Rows from block 3 of the text encoder of a small text-conditioned image diffusion model, named by matrix and row number. Rows with one number belong to one neuron. Each number is 128 + 24 x the weight over its row's rms, rounded and kept within 0 to 255. All counts start at 0. Numbers have three digits each. After the name is the row's rms in percent of the matrix's.
After each neuron's rows are labels from the 100 texts, of 14848, where the neuron reaches its highest value: "tokens" is the input token at the peak. Only what is clearly more common there than usual is listed. The data: photos of plants and fungi (iNaturalist). In brackets: how many of the 100.
# fc1: MLP up (text_encoder.blocks.3.mlp.fc1.weight, 384x128), inputs 0-127
# fc2: MLP down (text_encoder.blocks.3.mlp.fc2.weight, 128x384, transposed), outputs 0-127

fc1.300 080:063094114155102141162104124115141142142141116129122140116150149135149164147153169160144132147113099091151169118104158173108138093093099123159130111148143160098119122101141120107149127156129099112114152130147137160173161136078093096128143120092111119098128087168167133142153107150116149149122129134138088161132141075153103156105120143137109116105105128135132095157127109098133081134114
fc2.300 081:157155159104154118111106143154149138127089149155098153110109129105122120134124108123138111113129143172119155136129106099178130152146160121144105151100079059167149147153086163137126139126126139159150121144111122083127119095186123152126149101131173103146150134103091112141127126156143109142139140124116158107142129165133147097137140140096164159156134117106129137111143182161147186109142
tokens: "class" (100)

fc1.57 073:101097127115110199126131136161151092135141110083118138143142095138100081129158081154132111145116109110088156163111131145135127109137109148116135155147151161157159137140139102178127122091140120142137135159102151117138083127084079164109080149132137115161125134113142125132113116140115103133114085131107109127159150169116146123128101130162093134148143152169161096084122125144166110146125
fc2.57 075:128189122158131091175135126108108131151118138130154141151119147114145151152096123139113129104146170157168108091108132151102106099147147072121142154114115120095105108124135104072135141136088140118096131106135129127115121149133139121105158097111131115148150111162101168153148144159140151139130169170160185127117114131152135155145131170110138118065112102095155169137166133103116147115128
tokens: "class" (78); "elaeagnaceae" (22)

fc1.238 095:154118138157137093102155117184162104111098115119150123107116155141091135130158124117171156139160131123127128131119177177144081154147126116120127120118135082108095124118155063125123140106091104171103110136127104155139125116101156173121132148112109116107136127113130138127086159104123127122155110156139111133117102148090090189112114123124135148145138136098097139105128168177172109109152
fc2.238 096:118113124137131136115108143113103164120145136090101155139120120144113148162079103134069162054135130154114089125117116122136158148154152158121130112163111137120128121142131112122082124127117081091147132124120129181143106110093137121135100099149113106168116113164131125185119134103127113157168150134120150074131150156109153095104099134116113090088163129101111142141099125116092139102115
tokens: "family" (100)

fc1.279 092:120174150153173133101130121128175110119150128136127171095127149109148115105119170175156102080126156152127091139113118151127117132148122165115129165105134168126138087150127150111141094149166129115154132127120134127169135109069097111169112134136162146123135117110098161129121120130127148112098113121105115131118150164124150134134137131125109078097140147184139093079086097163105117158107
fc2.279 095:123087114101088154142120133152097143112098156135127094176124105147086130147128144087107131175099104129134149106121101116099159117089135129134114073140094101135123154088132068120081150153109115116138128140136135114081126162147157152107144119138082126136114131114156132164124147143101116140159137091148113192147084137157091131127104140124157156142128125148134156157099157120114135140129
tokens: "sonchus" (53); "opuntia" (35); "leucadendron" (12)

fc1.275 083:171126121145134083110108156158109111118140165093185129111109075157156119125145128133116135115138149158169117146127095165168170147111126108112106138117121115120079136123152166118169123106111132146126097118132178153100117115132083168099101139162124128123102112126135158135136091120164140120113160097119135129107125161151124117138123075097148159104098153149150089121126122166121085111107
fc2.275 088:084134125123119128106135104115136186163153103137072119117134130104099116123124137105135120123084108079105153077118140108085112096126116139159120138145142163116159139152133094120095104155103126102143149131142091110156106146092135139167115096137110143103113127102106104148111157093108117138134102149180127132163132112119119150080126139142103095195123075118089156109131146123133116128146
tokens: "araceae" (58); "hen" (42)

fc1.162 118:147137128158149085127124139163103165157099125093120151144095131141125129016149103106093129102140134100070130102096113147101153140127115142101147125141111122122123107110133132130130080124127140137165155140146136111114089141135129147150139138135124080148145128127135146151129136114165131098157108103120111144130117185131158115141155130115106152140114152124181076111143119153114178115108
fc2.162 113:117122093148078187092125126112149129125120125149168112136156107124161136196132189173130145115083129146175146134144121113125109118137124093115112102105182128122156171132111132121119158138122106116077147100111123148145121123112111120132126129128140166107126117138118113132129109133122102143082180154122146114136130080145104119132107142155146137139139133098078169127143152107146095186130
tokens: "araceae" (36); "lunulariales" (25); "orthilia" (20); "xylariales" (18)

fc1.100 088:117122110127166122142140137146084153119145142110109129150139160109084173112107107176121132131112107129116123117093115184103142118157146147140148106143178186143129087103114094135111114145118093124122110092152097140139126114138130125145155131114141127115175122083130138164070107180147107127111102131106129135168115123135147150156148083113154097126099143154151085144139106180096144122136
fc2.100 092:131182155113103149100127122147164117117123125146143117139162099162188135112117139100131132132118146135140155142157148080159126124109074116123135146084105079136115165125130161107133157159155163163126121162095159122107126130112129141128091154120123161118086125144125104113150125105139152155100143105141127106086126133151125107111099180160083167170145115116087175093119128117106126135137
tokens: "sambucus" (47); "idaea" (33); "douglas" (15)

fc1.362 095:147157098095184132132140191141151139130109090125111134077124136119113102167151117108140140140119169115125119150172122141110112113087133135128118112123113138132118164145076078169144157131134130129092156127124099124102117138122111067140177121114139146113143128131130112121102140096108148136160107098126125116097122137107151142143155090131128099100191142124174111146169131132143073117152
fc2.362 096:132121172136104140086162084104134105101161130124147115161085132110130122104149148147121125129147117151147130131129169122155164118153112163152149124144123102126120120126177165089100131129128155143163118108172153077148144145126138186119091126132144109141110130093139130146150138140209110120135104180138098179145113099133110135100090150122129133121096132136076127156106107147123131135112
tokens: "polypodiopsida" (83); "asterales" (10); "asparagales" (7)

fc1.75 108:121091112125125187134145156120135062125153127084139075128153124124131126123101130122158129135076144167119107119091148142116139147125131122142183122113140132152157117112088101164114109155150135170104100111138122109148128122139179124083143108132154151125099090137120091161114163117111142116161089109126139154169128116147145095114126145087117154139123105114110125116147140169150125155185
fc2.75 106:149177147124111086150116096139109138139134125159129171141127128110142108134136111130097122105207131094113127145170089125159109075124156124138095111125118152111079141147163137127128162103111150131153078165110138148098131122122097153145123130104138111136148146122136128116153126127130122149103177167097111086109162133119132147145126108127138105114158182121141144144134116086103111104062
tokens: "western" (48); "saguaro" (31); "convolvulaceae" (21)

fc1.225 083:140119135147107152173141106144122164158133116159105126136153152134111103139161154099156104112108139095139098138103145140128073100119140129121144128098128136112110164140129154121152109178085131146133126115161132142160110153134082125134155140127114113152117104084134116135089133145186104134141182110131124141135130136161127157094130145173114087111091072104170161087119127170105121134090
fc2.225 087:118140099089097110097097153107158148103085152124190119110120068130148135165109107162130139166113124168083137136110098152111161162073132134112083122156101111129160118107128080112121115145151109156106096140109123106101145127137155118135087133145123163104135122141136154121126120159084194132127117133132125106140112145104096119148128099110121143152148160113107125129123131111117170155148
tokens: "asparagales" (77); "lobariaceae" (23)

fc1.350 107:128117136145126119130094147109125114133120126123168131122061162113068184149097100134132125098115128156132158153093157152127132173116160147118117090144121087141083137162153161117106092141095141143121118129172154125099108134110132144153090118138110139093132153103149112135124136158161165126103105093128127141153136109133119173132167123142132131119127148140137106129152139164101089172069
fc2.350 111:144110113125131141101109150162145138139122113149104137147199075141153081088162144145122140139096129139122139109171101116118159105130096130135136150145143162115162145145148125116138145104143123115124137108074063102164132139144151166137124105136107125164096109138114156121118137110125109125112166156083098143106150158115136095121108091085160114150137121104098125107109120095139133120193
tokens: "carota" (38); "myrtales" (35); "fistulosa" (24)

fc1.3 103:115145104098129147133107091179134142150102121128089109128103103102156116175129064091194119177129111140145123144108141148142081147139066140138125111085107149159130123150113106142126126158100120132110108142137143151156106112108116115127106162129121120137148130099106153128157132108120129144157156154113107133148104115141124097078153158130125091116126141166134160096153165137163100153166
fc2.3 102:109156128114130083150095132077119117121113129120144140134125158154088118106130176184105120120102175165107110118139104122097192081108143104126103146192151094113138153137164112093138121102097130143143131123122114132096145118189134158119131099166148137123141094146137111111132137119113136128106097145111185093097134152136117137134104147104144143142114117086119106124160128125140154105101
tokens: "family" (62); "diversilobum" (38)

fc1.133 115:120172133118125146120140128077142109110128161158097147138136197095116117133147095121133153123127121181111134086127092128145151166094154105156138114158137157125122135155107086148131127138184158146098092113088144125142133138110068130140111111124147127146125106131142094135109101102168123133157124154113082130139157166100130094090140121101090133126147154150122121096083164121128157128133
fc2.133 113:088117129124149116136113143115134187136130119108146145123111100127115096100096123113096148119116148140195148157078131132113127094130127132107108124118126105171145148125116091124164134125111093101172142131125118137158193151150135122065170171103115098171141145143118123126151150131113112148125146149142136132134091087143123162127119168165132104094128116078151161147141139150106109138166
tokens: "sonchus" (53); "potentilla" (41)

fc1.153 114:111154088142140149142131106106126103139149101128103142120136073118128145129143104147120116115091115124044141134074169097140140117112084120133120163151096150088135133135126128151125115139101136169137137099150132096138121121133134123147138111164139124127058135140128067141149138095127155134122138159143114136098141153111125117095099186096110142118132108150130150125178108151111183143149
fc2.153 109:125143148119102103110117140155111132118076158132131150149111183119136100114112174106121133155186136143211133143141083144126133141162148150118136096087154098131108119124135111124122121121141132098097115164107130147096142127135092127098118142097130134105187145088136137128104145146096118127136135101114116091174142094140137151150131087169125116111139151096121107105114146101143067140126
tokens: "class" (77); "<end>" (23)

fc1.369 116:113158155112150121098122175116147116045134108128145177114138104124155102141103128122106116104139158137143135114114129090115122151130145140142116082117183143155172097179093143108079119115149133088122149129124087151131120148141162110148183151159136165142095159128132110162106140119105111122101108142117112099121100109129179115141125153111142126124136134115150107099180143130102122141136
fc2.369 106:143108122120137145128129114160136108177122163132140074128146169113120103081109153129144129111150148102126126163136149148170148101141098165127112122111075135116095151135162100151163140143109128160146114143146170107125152110118121194114088113103128100135126086142154128092130117108162146114111140109112120176121073151167143117106143115116135129138104146161111108172074116111115106113153
tokens: "bittersweet" (39); "lapsana" (34); "pennycress" (27)

fc1.283 099:130129122154171091161104155151107136159137105164184141135116186150168111109129161148123131133138121117084144092153102127113094124103131134128104116141077096121140109133151120114144145132123132123129136152116118148123098121114131122152114153110113109120119132150112173135130204129140134090151140164134102123093086112086142087126121103143129114126134079083171150090136135073119159106135
fc2.283 109:136097130089105165129126110079126125099092155116110120119162058125109132115123094119135136147116141146121106152110114099123142154149123114121134167135186175136121134105097127143128134126119137148096120106141140164149125134123112142109168084170156163104128148086134109132119081086116106133095124106135150127150134127151115162144138145133117106148129177158129059161107146176121099135162
tokens: "cornaceae" (67); "procumbens" (33)

fc1.317 095:126168116113146191148150106099131120144139134111137150106139127124098106067129116147159128096137129149118132122105101127134101151152119137125169121175168177138133152113125135100133120130138103160107134141126171104111108140205124114097075115118129101156099116117124089117114112135181157146143136130087125114076143148127126156130137102122130116099138127146106127081113123127159171076117
fc2.317 082:109101102140089062143102154190120158139116106105122109122144124155140168148160123144080128148130095117143095150159171168127119105127099136121083166109110101127107137112143106138148139137101159101110128112160123148128104146090115138113157169134132173131169130150131162121162153140104112111119093139137150139182129121104143132133129185130104154132131134110150172137120117083123122131151
tokens: "violaceae" (73); "aquifoliaceae" (27)

fc1.143 087:129148089174132110090158120096102114159114161169131118131108141081140077132144128124144116170178153110144115109131137141130111132132157147143158125161142135108171067113124161138120134122144129153087145171116123121134098132073081108115091148124115125163170102099146147153139098107151064098159140125110102152133128128136144121094128135130155143164135121143124118133095147097145105125108
fc2.143 100:134103110100132135129139148147185128113124108133119154098107082152099145137169081133150112116100109155144144149124123102130142103110109109120130148097141133098063156117132087135143123114124117128142111112156140137153202132171152095130129106148176123134108116137144077071129160175124135107138113130154151096127130116118155096155137152152123178094106123146157128087161113127104139133126
tokens: "class" (75); "lunulariales" (25)

fc1.96 102:124140092155149141156146142097161117150119133096150114138139120103110123125133076154143104112118162134110093120138101120183149118119138155126154143142123093074139137111133130138135120124120156157144216161132134081140144097148109079159168106069110149145122127112122151165080124126102150114097121127132176104095132150118130128134133110161149108113145083138136094145111151147121126115150
fc2.96 100:119140149125100110092119104142074097122118094147124100136135122147169142136108135100119120086123082096100113147140176177099115120120116145143117118155113163152122124141135107146134136098135146157121090110141139189075115189127138133102121127157138124150097112104121105106133084120130138166179139115149087137188122134123111162113131127109112132125167160083123164109158124119115130154124
tokens: "maackii" (34); "persimmon" (23); "salmonberry" (22); "strawberry" (21)

fc1.109 106:112164142106124165110159123143120128097084110154096130116138094112109163151123084110144127179133174154141141120088138112174137143104117114092147117158096139131115108133111134190115104155127119184165131134120136157166108118129167070105120123097123119140126108141146106099123164101089120142125126154139132130086112185144141103119118125106129080139121118101145129131153152100083145139136
fc2.109 095:138141099135116125134104125118155111098152111102145117132115177140172066122136170124123140082122096121102124144203122142072119141164124134179132135087141119139108136147140117096156151100107132087097114136129125152072148137135124143162137114152131121095143127095125134125132116074127152122125113114126124123142171064108116147102102156172121142116112155129122153112098102167148114131127
tokens: "cornaceae" (60); "podagraria" (40)

fc1.262 093:111083106158196087136149105126101111125097150110141177120121166122142060111120146123105126147124132155122106109127123189142155148138125138118124164108148145162110127139131109161102108110150115100136106142091157128122142170141127135159174164158132078161138100096126129145124172103128114104130116129115136110102118120097125104139123084070109160151122109154144136121130149116119118147166
fc2.262 092:155165117134103131108141170100135175134173137144130085120146110129118163109170111108112128138129141129121175129146130094112107098125114138129150068137141106098138177113117122094145133120097123178116130099133106141163095124138124106106065110090123183124144123142145089117154119113133128152109151151127103162149132119169173150113121176158118118126126184114134124130160125147121092107104
tokens: "araceae" (50); "cowberry" (33); "rubiaceae" (17)

fc1.17 129:143126151126149106133119128115086142124109135118100099149132152096104113097128151139133122145150139094149071126123098155098112170125130182070157128145137086113100156149105104089149110125149158182131119099100063120109110141139136120090186133142138115148121100145141104122138130121158144133154127118141161144143131105126155161145122122124175119128180139168076093106121134153144132121120
fc2.17 121:107129121131113157103147106124147113127150135123153136090136085171141153162085123098101120088145126118121185142126143151111133091135158157106126097136172128106177088144178167160137132127089093090128130164172155135098102105086156137135097130132129148166142112128125165134128134118123109127118114124102108144131156134112126099171122178123094135088105115115134164150100123112108136107087
tokens: "buckhorn" (25)

fc1.78 098:135152181122099140139146133142151118130157122137147136118088149119117165047132076111108124117114159111093148119105154113154139118146120130142149107153124150112117168160127083100115151115168089122112152104115136120095136107149080126144157106130159133143145146155137159156125134131142090098174143170157130134107106147132099130128116137083135110154070091131159167089139134107123119108140
fc2.78 087:137119092112179143130126134135098127117104110122115119129182109129101122171119179155140114095140126134155095133138135168105122136140088079139130130127149063131124121102119126117143155139086158182120127140127121145173100132099123132132106181108130137119104132102116102170131126119121166137115112125164137128137145119165159114121136158182105131112175138144090112185119118165175110155117
tokens: "(" (100)

fc1.63 099:142139168145097160135105121170138125072131176127061118135149104125109133100131122099156114145124159123156118079143131125099121147098156136103125121131124119116109143145110108175089100148146114151139165134132086105094108126094111168145167089108141111128160110148109125161113137123152141108084121128132119116153128102171150151133158119118151114186107090126113173103121162137140109165124
fc2.63 102:092128117104128137108163119107161180148130161134168112105127151156137140158141140157103138109151099111100143195147132172157136131180088120133131100158134110092146153138129133097165103160093115138134115177147158146154142100151180086124092120146128162139108098118129146121135106168124155117135147136116125126073114160118126128121106121145120121079143127126109089139148109154133154101116
tokens: "purpureum" (49); "annuus" (38); "virgaurea" (13)

fc1.10 105:109101124182118130113113154146144117151113125079144093096113148147111142135090095136103143119078123116123124108125146120104130133108135168140106124158138147170111128136083073147115182122126115143121128150118138136090111166139074125157155134146143208144156118142132168120082136139138158158123126125127144170115148152138150076133157132101124142114130149098128101137133121100181099121136
fc2.10 106:123130141082127137143148085133090138130167126138098136153161090125141131117153149124158129129170123121141159124146109143145101070141087114113185104095140101101134120145161160128125131142132143144140131105142112118152143133091139148107092142102117073108073121107154091161148114154149096136109137130148089142148132103122113180116103129141125104150152108147143178121181110131096165133101
tokens: "sylvestris" (76); "belted" (24)

fc1.173 086:130127133116129064112145120190128113102107128112108117123122100126110162112102130118091138128109128119146156119124120098108141187148110162126129135108073169107133133141121125155165191106164124138101095121112115141096136127159136190121129102159155144108147113152127179108125134147133165137141129179162104148127123089116120099152160100103113147116135112083108144110134156100137097122093
fc2.173 084:127102122116145152151140139073138157155151134131100127110160115142150103093160124120130115130174123110113087106116101150145109091141120101110132149159182104138144111130115142146133098118112169117163143102156125132147099120100154087117102120093106123139101129089127060169154135138101118083137122105095128109118119157127147133124077147157140090166110137132119074134160112142169118111166
tokens: "(" (100)

fc1.54 088:147135126134190123132142154184092155118144136134102139136176163094130091169130127112119121088106121125078129158152096136125167111138112134139114109110118150154092144122111145154127130104170138129141093142139090151149153115115141128139109105125108095131140146131126095084113127114104157139181130106152125114114107129131159102167140171147109100119162086074107098166137123092168126125150
fc2.54 091:148078146100071155132105084091155091125104141125114121139115104138150164100140142124149126186112119114164123104114175114121120159138150140081125118139140118132149161106128144113129135150099107172127161113110176140117108153107139093133153154154131171097132139117106161173139135122179091076115126149103132123125115141089080127109127095145131148146133143170144138092132124158134118137137
tokens: "asparagales" (31); "plantagineum" (20); "triphyllum" (17); "bush" (17)

fc1.39 078:118128084123123072138138130189156059107127134079110138089124098150086110186139162138134110113102151107102137164145123115107102123153142081153147108147112150160092133140124104139099155117130109147088109129130118144105124150147120121156131117156091122169131130146138162137121101130122149147149136160128135118129133168133131116105126120144121172163149166073157130102143154129137100096109
fc2.39 087:169135156128136162099136118127094154137131127106138110121116161143137169101123140123117129124165109136134093141112135182151115131129116159166128124124151080108136133123127100076100171142118154124197168116082110116155121121079139123100108094096149142087143126122115129156108178130153113156157127124110166110131133134080127151098125112087140078111112101161100150093149130137135152150139
tokens: "(" (64); "arisaema" (36)

fc1.111 073:119118125161136077153145116139148126132122152107109128088102137107164121112114122140138147113140125109131168113124152109134126083164156134125112109120135161108127122136148163131168150166119135102081172147129125108125130164108107080183179089111120118095161139126130141129162143160152129147164150121140132088107127106118117119138138118079138126102166111151168120165161113140087056139154
fc2.111 082:141165162088100183104123137103117094104134111174124102148105115106113131139140154141162128161113119148161097144148134138163145174115092127119138118152120121173132161133110107116094163112131153160163113122147131107126139094175125175113085143156142143154085124115140087138089100139147137123141108128148114161124105173170148106116154120154142102165103130131132106089126143133170163123112
tokens: "laurales" (79); "asterales" (21)

fc1.166 118:141104123122096131138163118120164167143117088167117190125103111149141118104091111121134121132133066104149082164110126105132144119111097144100112162122137123126108163132112101128131093118152117146101103164124173143161131137113160108124135106134126154125129117134115134156091158122114191173119136123126144114148130126123139117086168108150156094099156063112109130126120118083113157128173
fc2.166 110:126125136122124127137140161120113095175129124111132099165170148098123121140144130144116138117144196175117147081128137132104093159157118113146157147112141168157165084131109127160139143136099151128083125088158106131090101105149078123122131147124124127116135145089108112098148137105133117062147123145121118141095119118129145153174115142077096158145098192145134113119133131128148135111112
tokens: "pontederia" (26); "ebenaceae" (23); "polypodiaceae" (21); "lycopodium" (17)

fc1.329 110:110160099155093116099125140150135112157154120079102146130071108156119098086131126149117118138125127169144109135145130114088120138129096102142156134145123118145195148165105157107158166154126122157097105139115111115096133092124125129130142178154180112094152106121099147113141114173110123138142139100130104115148114130150149132145180113190113127111128151099103124140137111145128094145081
fc2.329 100:136101146097144136139135120125133116099087121170138121104185131139136125143147149145147127140139143142105146129131157136144116094084104125139129124121128114112063076128130122144123069131169133129138145099145124105162105120134172152123081104095110120130142160151141113151156141175124125135131148157083157160098129147120113133113065150074115138137112137124123090091170159090158158119156
tokens: "polypodiopsida" (45); "daucus" (38); "picea" (17)

fc1.365 112:106140085157136161146116152146150131155118133106096125138161109122122174142140157159106142158080112104130114122101121145120105119141166128148161140157160158160162059126107139120135125165122139169073105100152129139088151111088084158119090143101150154113126093142107141155140185127113134132148084155136108131115134145116144096090133118111121149125108134089139080125154123148140118140132
fc2.365 113:138128168108129108116117081143118128099143121151164146169117160115154095121174102114145113104181170134125159149161086143122137100107140126115086168064107109079118180127132142146110150135144107062148130142112131120141102096148155132095159111104147124123108123093122133111139102150142100129089158141132131125131106099151135168125114160168132117157120109145118157142109122134099159125132
tokens: "tall" (38); "dame's" (34); "thyme" (27)

fc1.99 092:095152149099089134116126112141111129131121120161111110128097102138118075181127074116163127103123173140171130119138074148156154138150108139132143159120126117124099133130091176090154149115127171150133097124127124143135149137153104105111058103137125126122143132132131120120151121110118151167151162109171130150144078099136114117135148179155124116127137154112114121104183118126083131106148
fc2.99 091:159106098133137096146131135126148071160157127109138181109161148149104133111149161155117101148134124129122143129146160105103118137108162141137066103149158118154177100121136054161151089127097099115120130125079158089131102128081157122125174139121146130147154119104111178126107099119121118120136111112105152116094128126140121137144090098118133103137116113145163127125126134138173100128115
tokens: "loosestrife" (45); "parviflorus" (31); "arundo" (24)

fc1.261 112:116097124091140143129171146177104113164117095129092127138175145164071171179109124139120116144178090132131191097126135144117165129141132158134091121077077126159122112108097128128100139128120108104110127149134149115123154125134142121135128152129129116103165159131132117105117135142124085082130184117114169115121120159160131125133097144137151106115144119116168105124137111117097099132118
fc2.261 113:180132121144145114121138123074118140077132136141160117130070135125203091089130157131121124142100161142127094155141117112110117115091111114121117127127149144121095120135169128124148127124115155165108141110096144111112105135122112167147148123125120143110080087119085127157091110087154181139126076142136078157138100095108130146136141088112117131094128131097098157128124135132141147106124
tokens: "sycamore" (32); "aesculus" (22); "bush" (22); "leucadendron" (21)

fc1.20 097:135135131141147066147151092123152107101150123162193093146118123087186117101167107176132144080112121138093124164124103128125166138142138126166113115112142053139117111152092131110084175136143161103146116133175109113146112121141139125130155104153126167154132105138164107123113106120126130108107169116122148132147135126125102134147112128139106154144131125133135105085125154133126118145090
fc2.20 087:127141116088080153147124133150090110142119166100096186115118133147083094145054163090137131153145120116171125096099154120106088133122126130138159116144140157115113125142155135124178094133128116154141141127066129097135144137096107138142132146066119112110134161135108127122099123121143094169141125140131110158134131121159119127120094102097164086131117168137119122138112130106105105151139
tokens: "sylvestris" (100)

fc1.22 114:167121150152137137114111109208172163178112102089131092125153130113140197154139105134118118104176094086152180104103133140168140116141141112123103129153142119105142119125134115119113121130153146107131128160143136069140145119079156130146118093123100138151111143150116140108120123108141128167144140136142115162134133094153115088104122155119157127141129166154123107128109126106114096143095
fc2.22 104:086097113105119136144102146077103110097139126175143172149111127118135095111127159094165113119110123104131103146145154138126113159078125125151154129130093120150117133116154168126115132153081122108129137120117097173094166120157098129109128152130129108129116070095108139175157136144113099057122132127145119104087123149110133145192138119129131109123158089103121139124172120125152135121137
tokens: "st" (45); "urbanum" (30); "pearlwort" (22)

fc1.293 095:137142096110067117122134110152110120128146103133136151113086192123094163157098143109118127129104140143067107121117162125148143158110122145132141106100122153159134111141154099142122126134161108144095149097107072143115123150132126162175164117133152178122115138117109134139137177142117140103163127126134100127115135100152157087092147168131127133126083114084187138106120136130099132135152
fc2.293 097:122127147139174118123129151118134150122077154136133115152172092119161123102152122146137129099128148142157147142179107142131118083138100117112122134157159095152133142109114126124120118118104172144175084164108144079160130122116132110056110126136111075128137125127127118116122103117132113137081164154131142093122109138098122150146087099111144128102188167141101096138156158136139100158112
tokens: "western" (94)

fc1.36 096:112124087141134132114120098111147153127127110141102092119131116129110160105132105175096126152134137102164152115165097176088113176112149134137128126144111146141074146137068084095128166130137058131149146116101147182116140106106154173154143147114129116123157116146142123129127142110150124096130095154140162118159156111106144090101131142139143092118094148120111152155156159116145109149135
fc2.36 099:134144135137165154171131133147107090112132141139138176125118117080189109157157153100150100112149135170049103143100138093151137091120148148131136153122144107102194130119178185138140123128104138134096115136168111108127115129137129071116158127098153158173099102111128131129136128135128163153115165117126128138127124134145145140125134132142125134144139134123121087129125105163103132111092
tokens: "(" (100)

fc1.135 084:110130106121155127102153122132088158115106129168092117105085111112108135087193115138140142130144136117049102143101169137117106114149140145147124145161068109090153108158148111089111142149135112107139143132108155147151154113094119127132125149151158105110125142128131098117130122109139144115124147135120148116181119133115112130110112117166085092143180131123140098096145145170144083113158
fc2.135 082:150128158160108148106124156160152078133125135072133119154131139118110140166077110134101144106099107143181134138145063118105136155117137120120157098097166148147105096098117125150105146121105123142099118098126102121151099106136167139109137118088084126162161095122110143134116131159103128162158126131116147153068154144103173136135114161117153128106103128114125142135113144126128170150090
tokens: "family" (100)

fc1.38 102:136110094093137076103132074144100102123086125106131115115121122097159119156136137132148128158143159170132165116085104147159134126121134142155165111137124125094113123108103135082112105138108104173141133177123148125157100159094154133156144109135142167108134178155138118103155131138162131107121138096129117125064118173094114147120150105139142151103138139155135115128140137138122111119199
fc2.38 108:095142116141105125139120190106147151137153127130090124112114136133091142107121109151114126127102095115133078087178154119108146128147120114131102110148144136137134184114157129136139126136134173098115120137138139134095143126175132128135131116147102075131108155082130158142085091110102113167116127136128131154172117102191157119161123129094173107134109108135143123116162118127138096155065
tokens: "class" (60); "order" (40)

fc1.200 089:175121163146076122124143099068107159101128106111125154116128188117107092108116123142091102130114112177110156122135155179126110147132127112128127150118137083147086095118131137180120092111109147139145148121101162115131095146115131161174134114155128131145126104122140129130089068109155139100156093121117165112122105147119157157133123097160149145168118125151112135108121144164130124137128
fc2.200 090:097139074117156112135115132182131116160143157130140130134131066158124144147142141095145134129134120098144123129125114145119122107159096160106140107174140167093153158167135140111130168137149088139110108141173083154154152138139109128077110133130124147138105130162131157148124176156129111136083142151139122155111129098142098095123151171077132127091144140105084133132153108103128089113136
tokens: "asparagales" (100)

fc1.372 079:159127124131135152113119210124132107119120146119102133107106139139122109096082120120121119109082139127123123144128098112126124174138115132124070128150126110146131119109119159125103180120158107134118096138144169148112090130157113132131146076091171093157122113118139153149133114125146133123105114122138129097193142151153106087136131089120105127108102150150167206147118153136134123128087
fc2.372 086:099141138129128120155132055126119132170143136112143102150169113098142132141157130136119124164183113133137154120114132147130109091146141142142146108112172171138120140156117107123124119147112155147149138140123103082126144126091121100127102175117135181092123082126112077119173132119098136136125130135137152141095134065102113148101092137143129104176134138098095075117117084125147114143123
tokens: "araceae" (67); "piperales" (33)

fc1.35 097:145102108096103126122119110122135146123083105096100146132131148131103178204109116158120128124150128119184100118094141094074097116132143106154140159151120129137126117122162106139073170141105132131104096125162125130136150143130080158135139171128118134143153121134131126093134121109095141063119188151137168137139144095119093111120151140151127094141148135170130107132147140138132107123145
fc2.35 085:158104168125156104125143148093100120101138120113160115124124137122131099024127108109133099141137113143120171128126108153129159160071133131133105149155138114125120116143086154138170114124152103146157165110136100148134142114139153076114118109139134103161151150138120096146110131169148118176152077112123088111107140128116191127146121093113133130126109140080132119129133140114118109129120
tokens: "rosales" (31); "saccharum" (30); "claytoniana" (26); "oceanspray" (13)

fc1.351 116:136124112148139116101137129146196160143103140154086103117075092128151103112109155136133134090135115125127153150127139101123127124162108155131112108121137156143161093116175211131134122124136113140097160091102100164150132137082098133140114118088147176157163129117114143149102145138145117162116084100108082167112108132137106124129118152108111128112138077126102126113111123127127151137159
fc2.351 106:115132152102111174143116111132082109131135139108163142164162116121104157111137127112120139135134144131138113113129100139142109149106128120075138125124099095124101142133097049147094134133126119049133099147133154083114135139155160117125143130163128103107071114136124123125109111147108155078138153164150188094147143136116133102153130103154158113145135146161162136131135159110099120122087
tokens: "hazel" (35); "santalales" (34); "cactaceae" (31)

fc1.285 096:143127116137129056136145064179133114134089142161128108116172102116142116100162129163153151153143136140149141095151141143151089130143157149134150134101164099132104074122117123132167116110133085120132174184138114100131099134115142129135120100108126119088144135105131096119124134125110143085141113131125102129086132153127117155100117157131092121136173140141109100110174117140149108153166
fc2.285 084:137141142097101185142119199130131117123138093115113150153085149114103102124114113109137151085118141120125095144133124107140175121126102080140101084142107164099151192150145122123090160145118137128119109081128157127137135121157158139127143132130122121174098123131129177133079105126147127187118111130115148120163120148139139112159123114149147113133090128167167155150098114119104118114119
tokens: "class" (60); "order" (40)

fc1.42 082:141159135130115155126117146131076178112120112166076101117200147132151141114129163127125119102119073120141183153125142144108097092105122130138125126147118101136159125155101089098162163150147120123122125135147138129113115120114111171128124116144099131105093144122108102108116134069144111115150156123140118152141122104130129146137066140176151110149120136109130143129184108098145110141078
fc2.42 091:135087133091115116112172095119165081149149131116182175106062113104130088121119115119153151129176133117117092127137131099172153154162115105121106165095136117117102150127151153147096098112106154149105141116124128110139117149148149116127120146096127124133170125114107174161144137168108122114145090134119139136125146149128132101142161154094126153076153123122107111135093110090124150131161
tokens: "polypodiopsida" (100)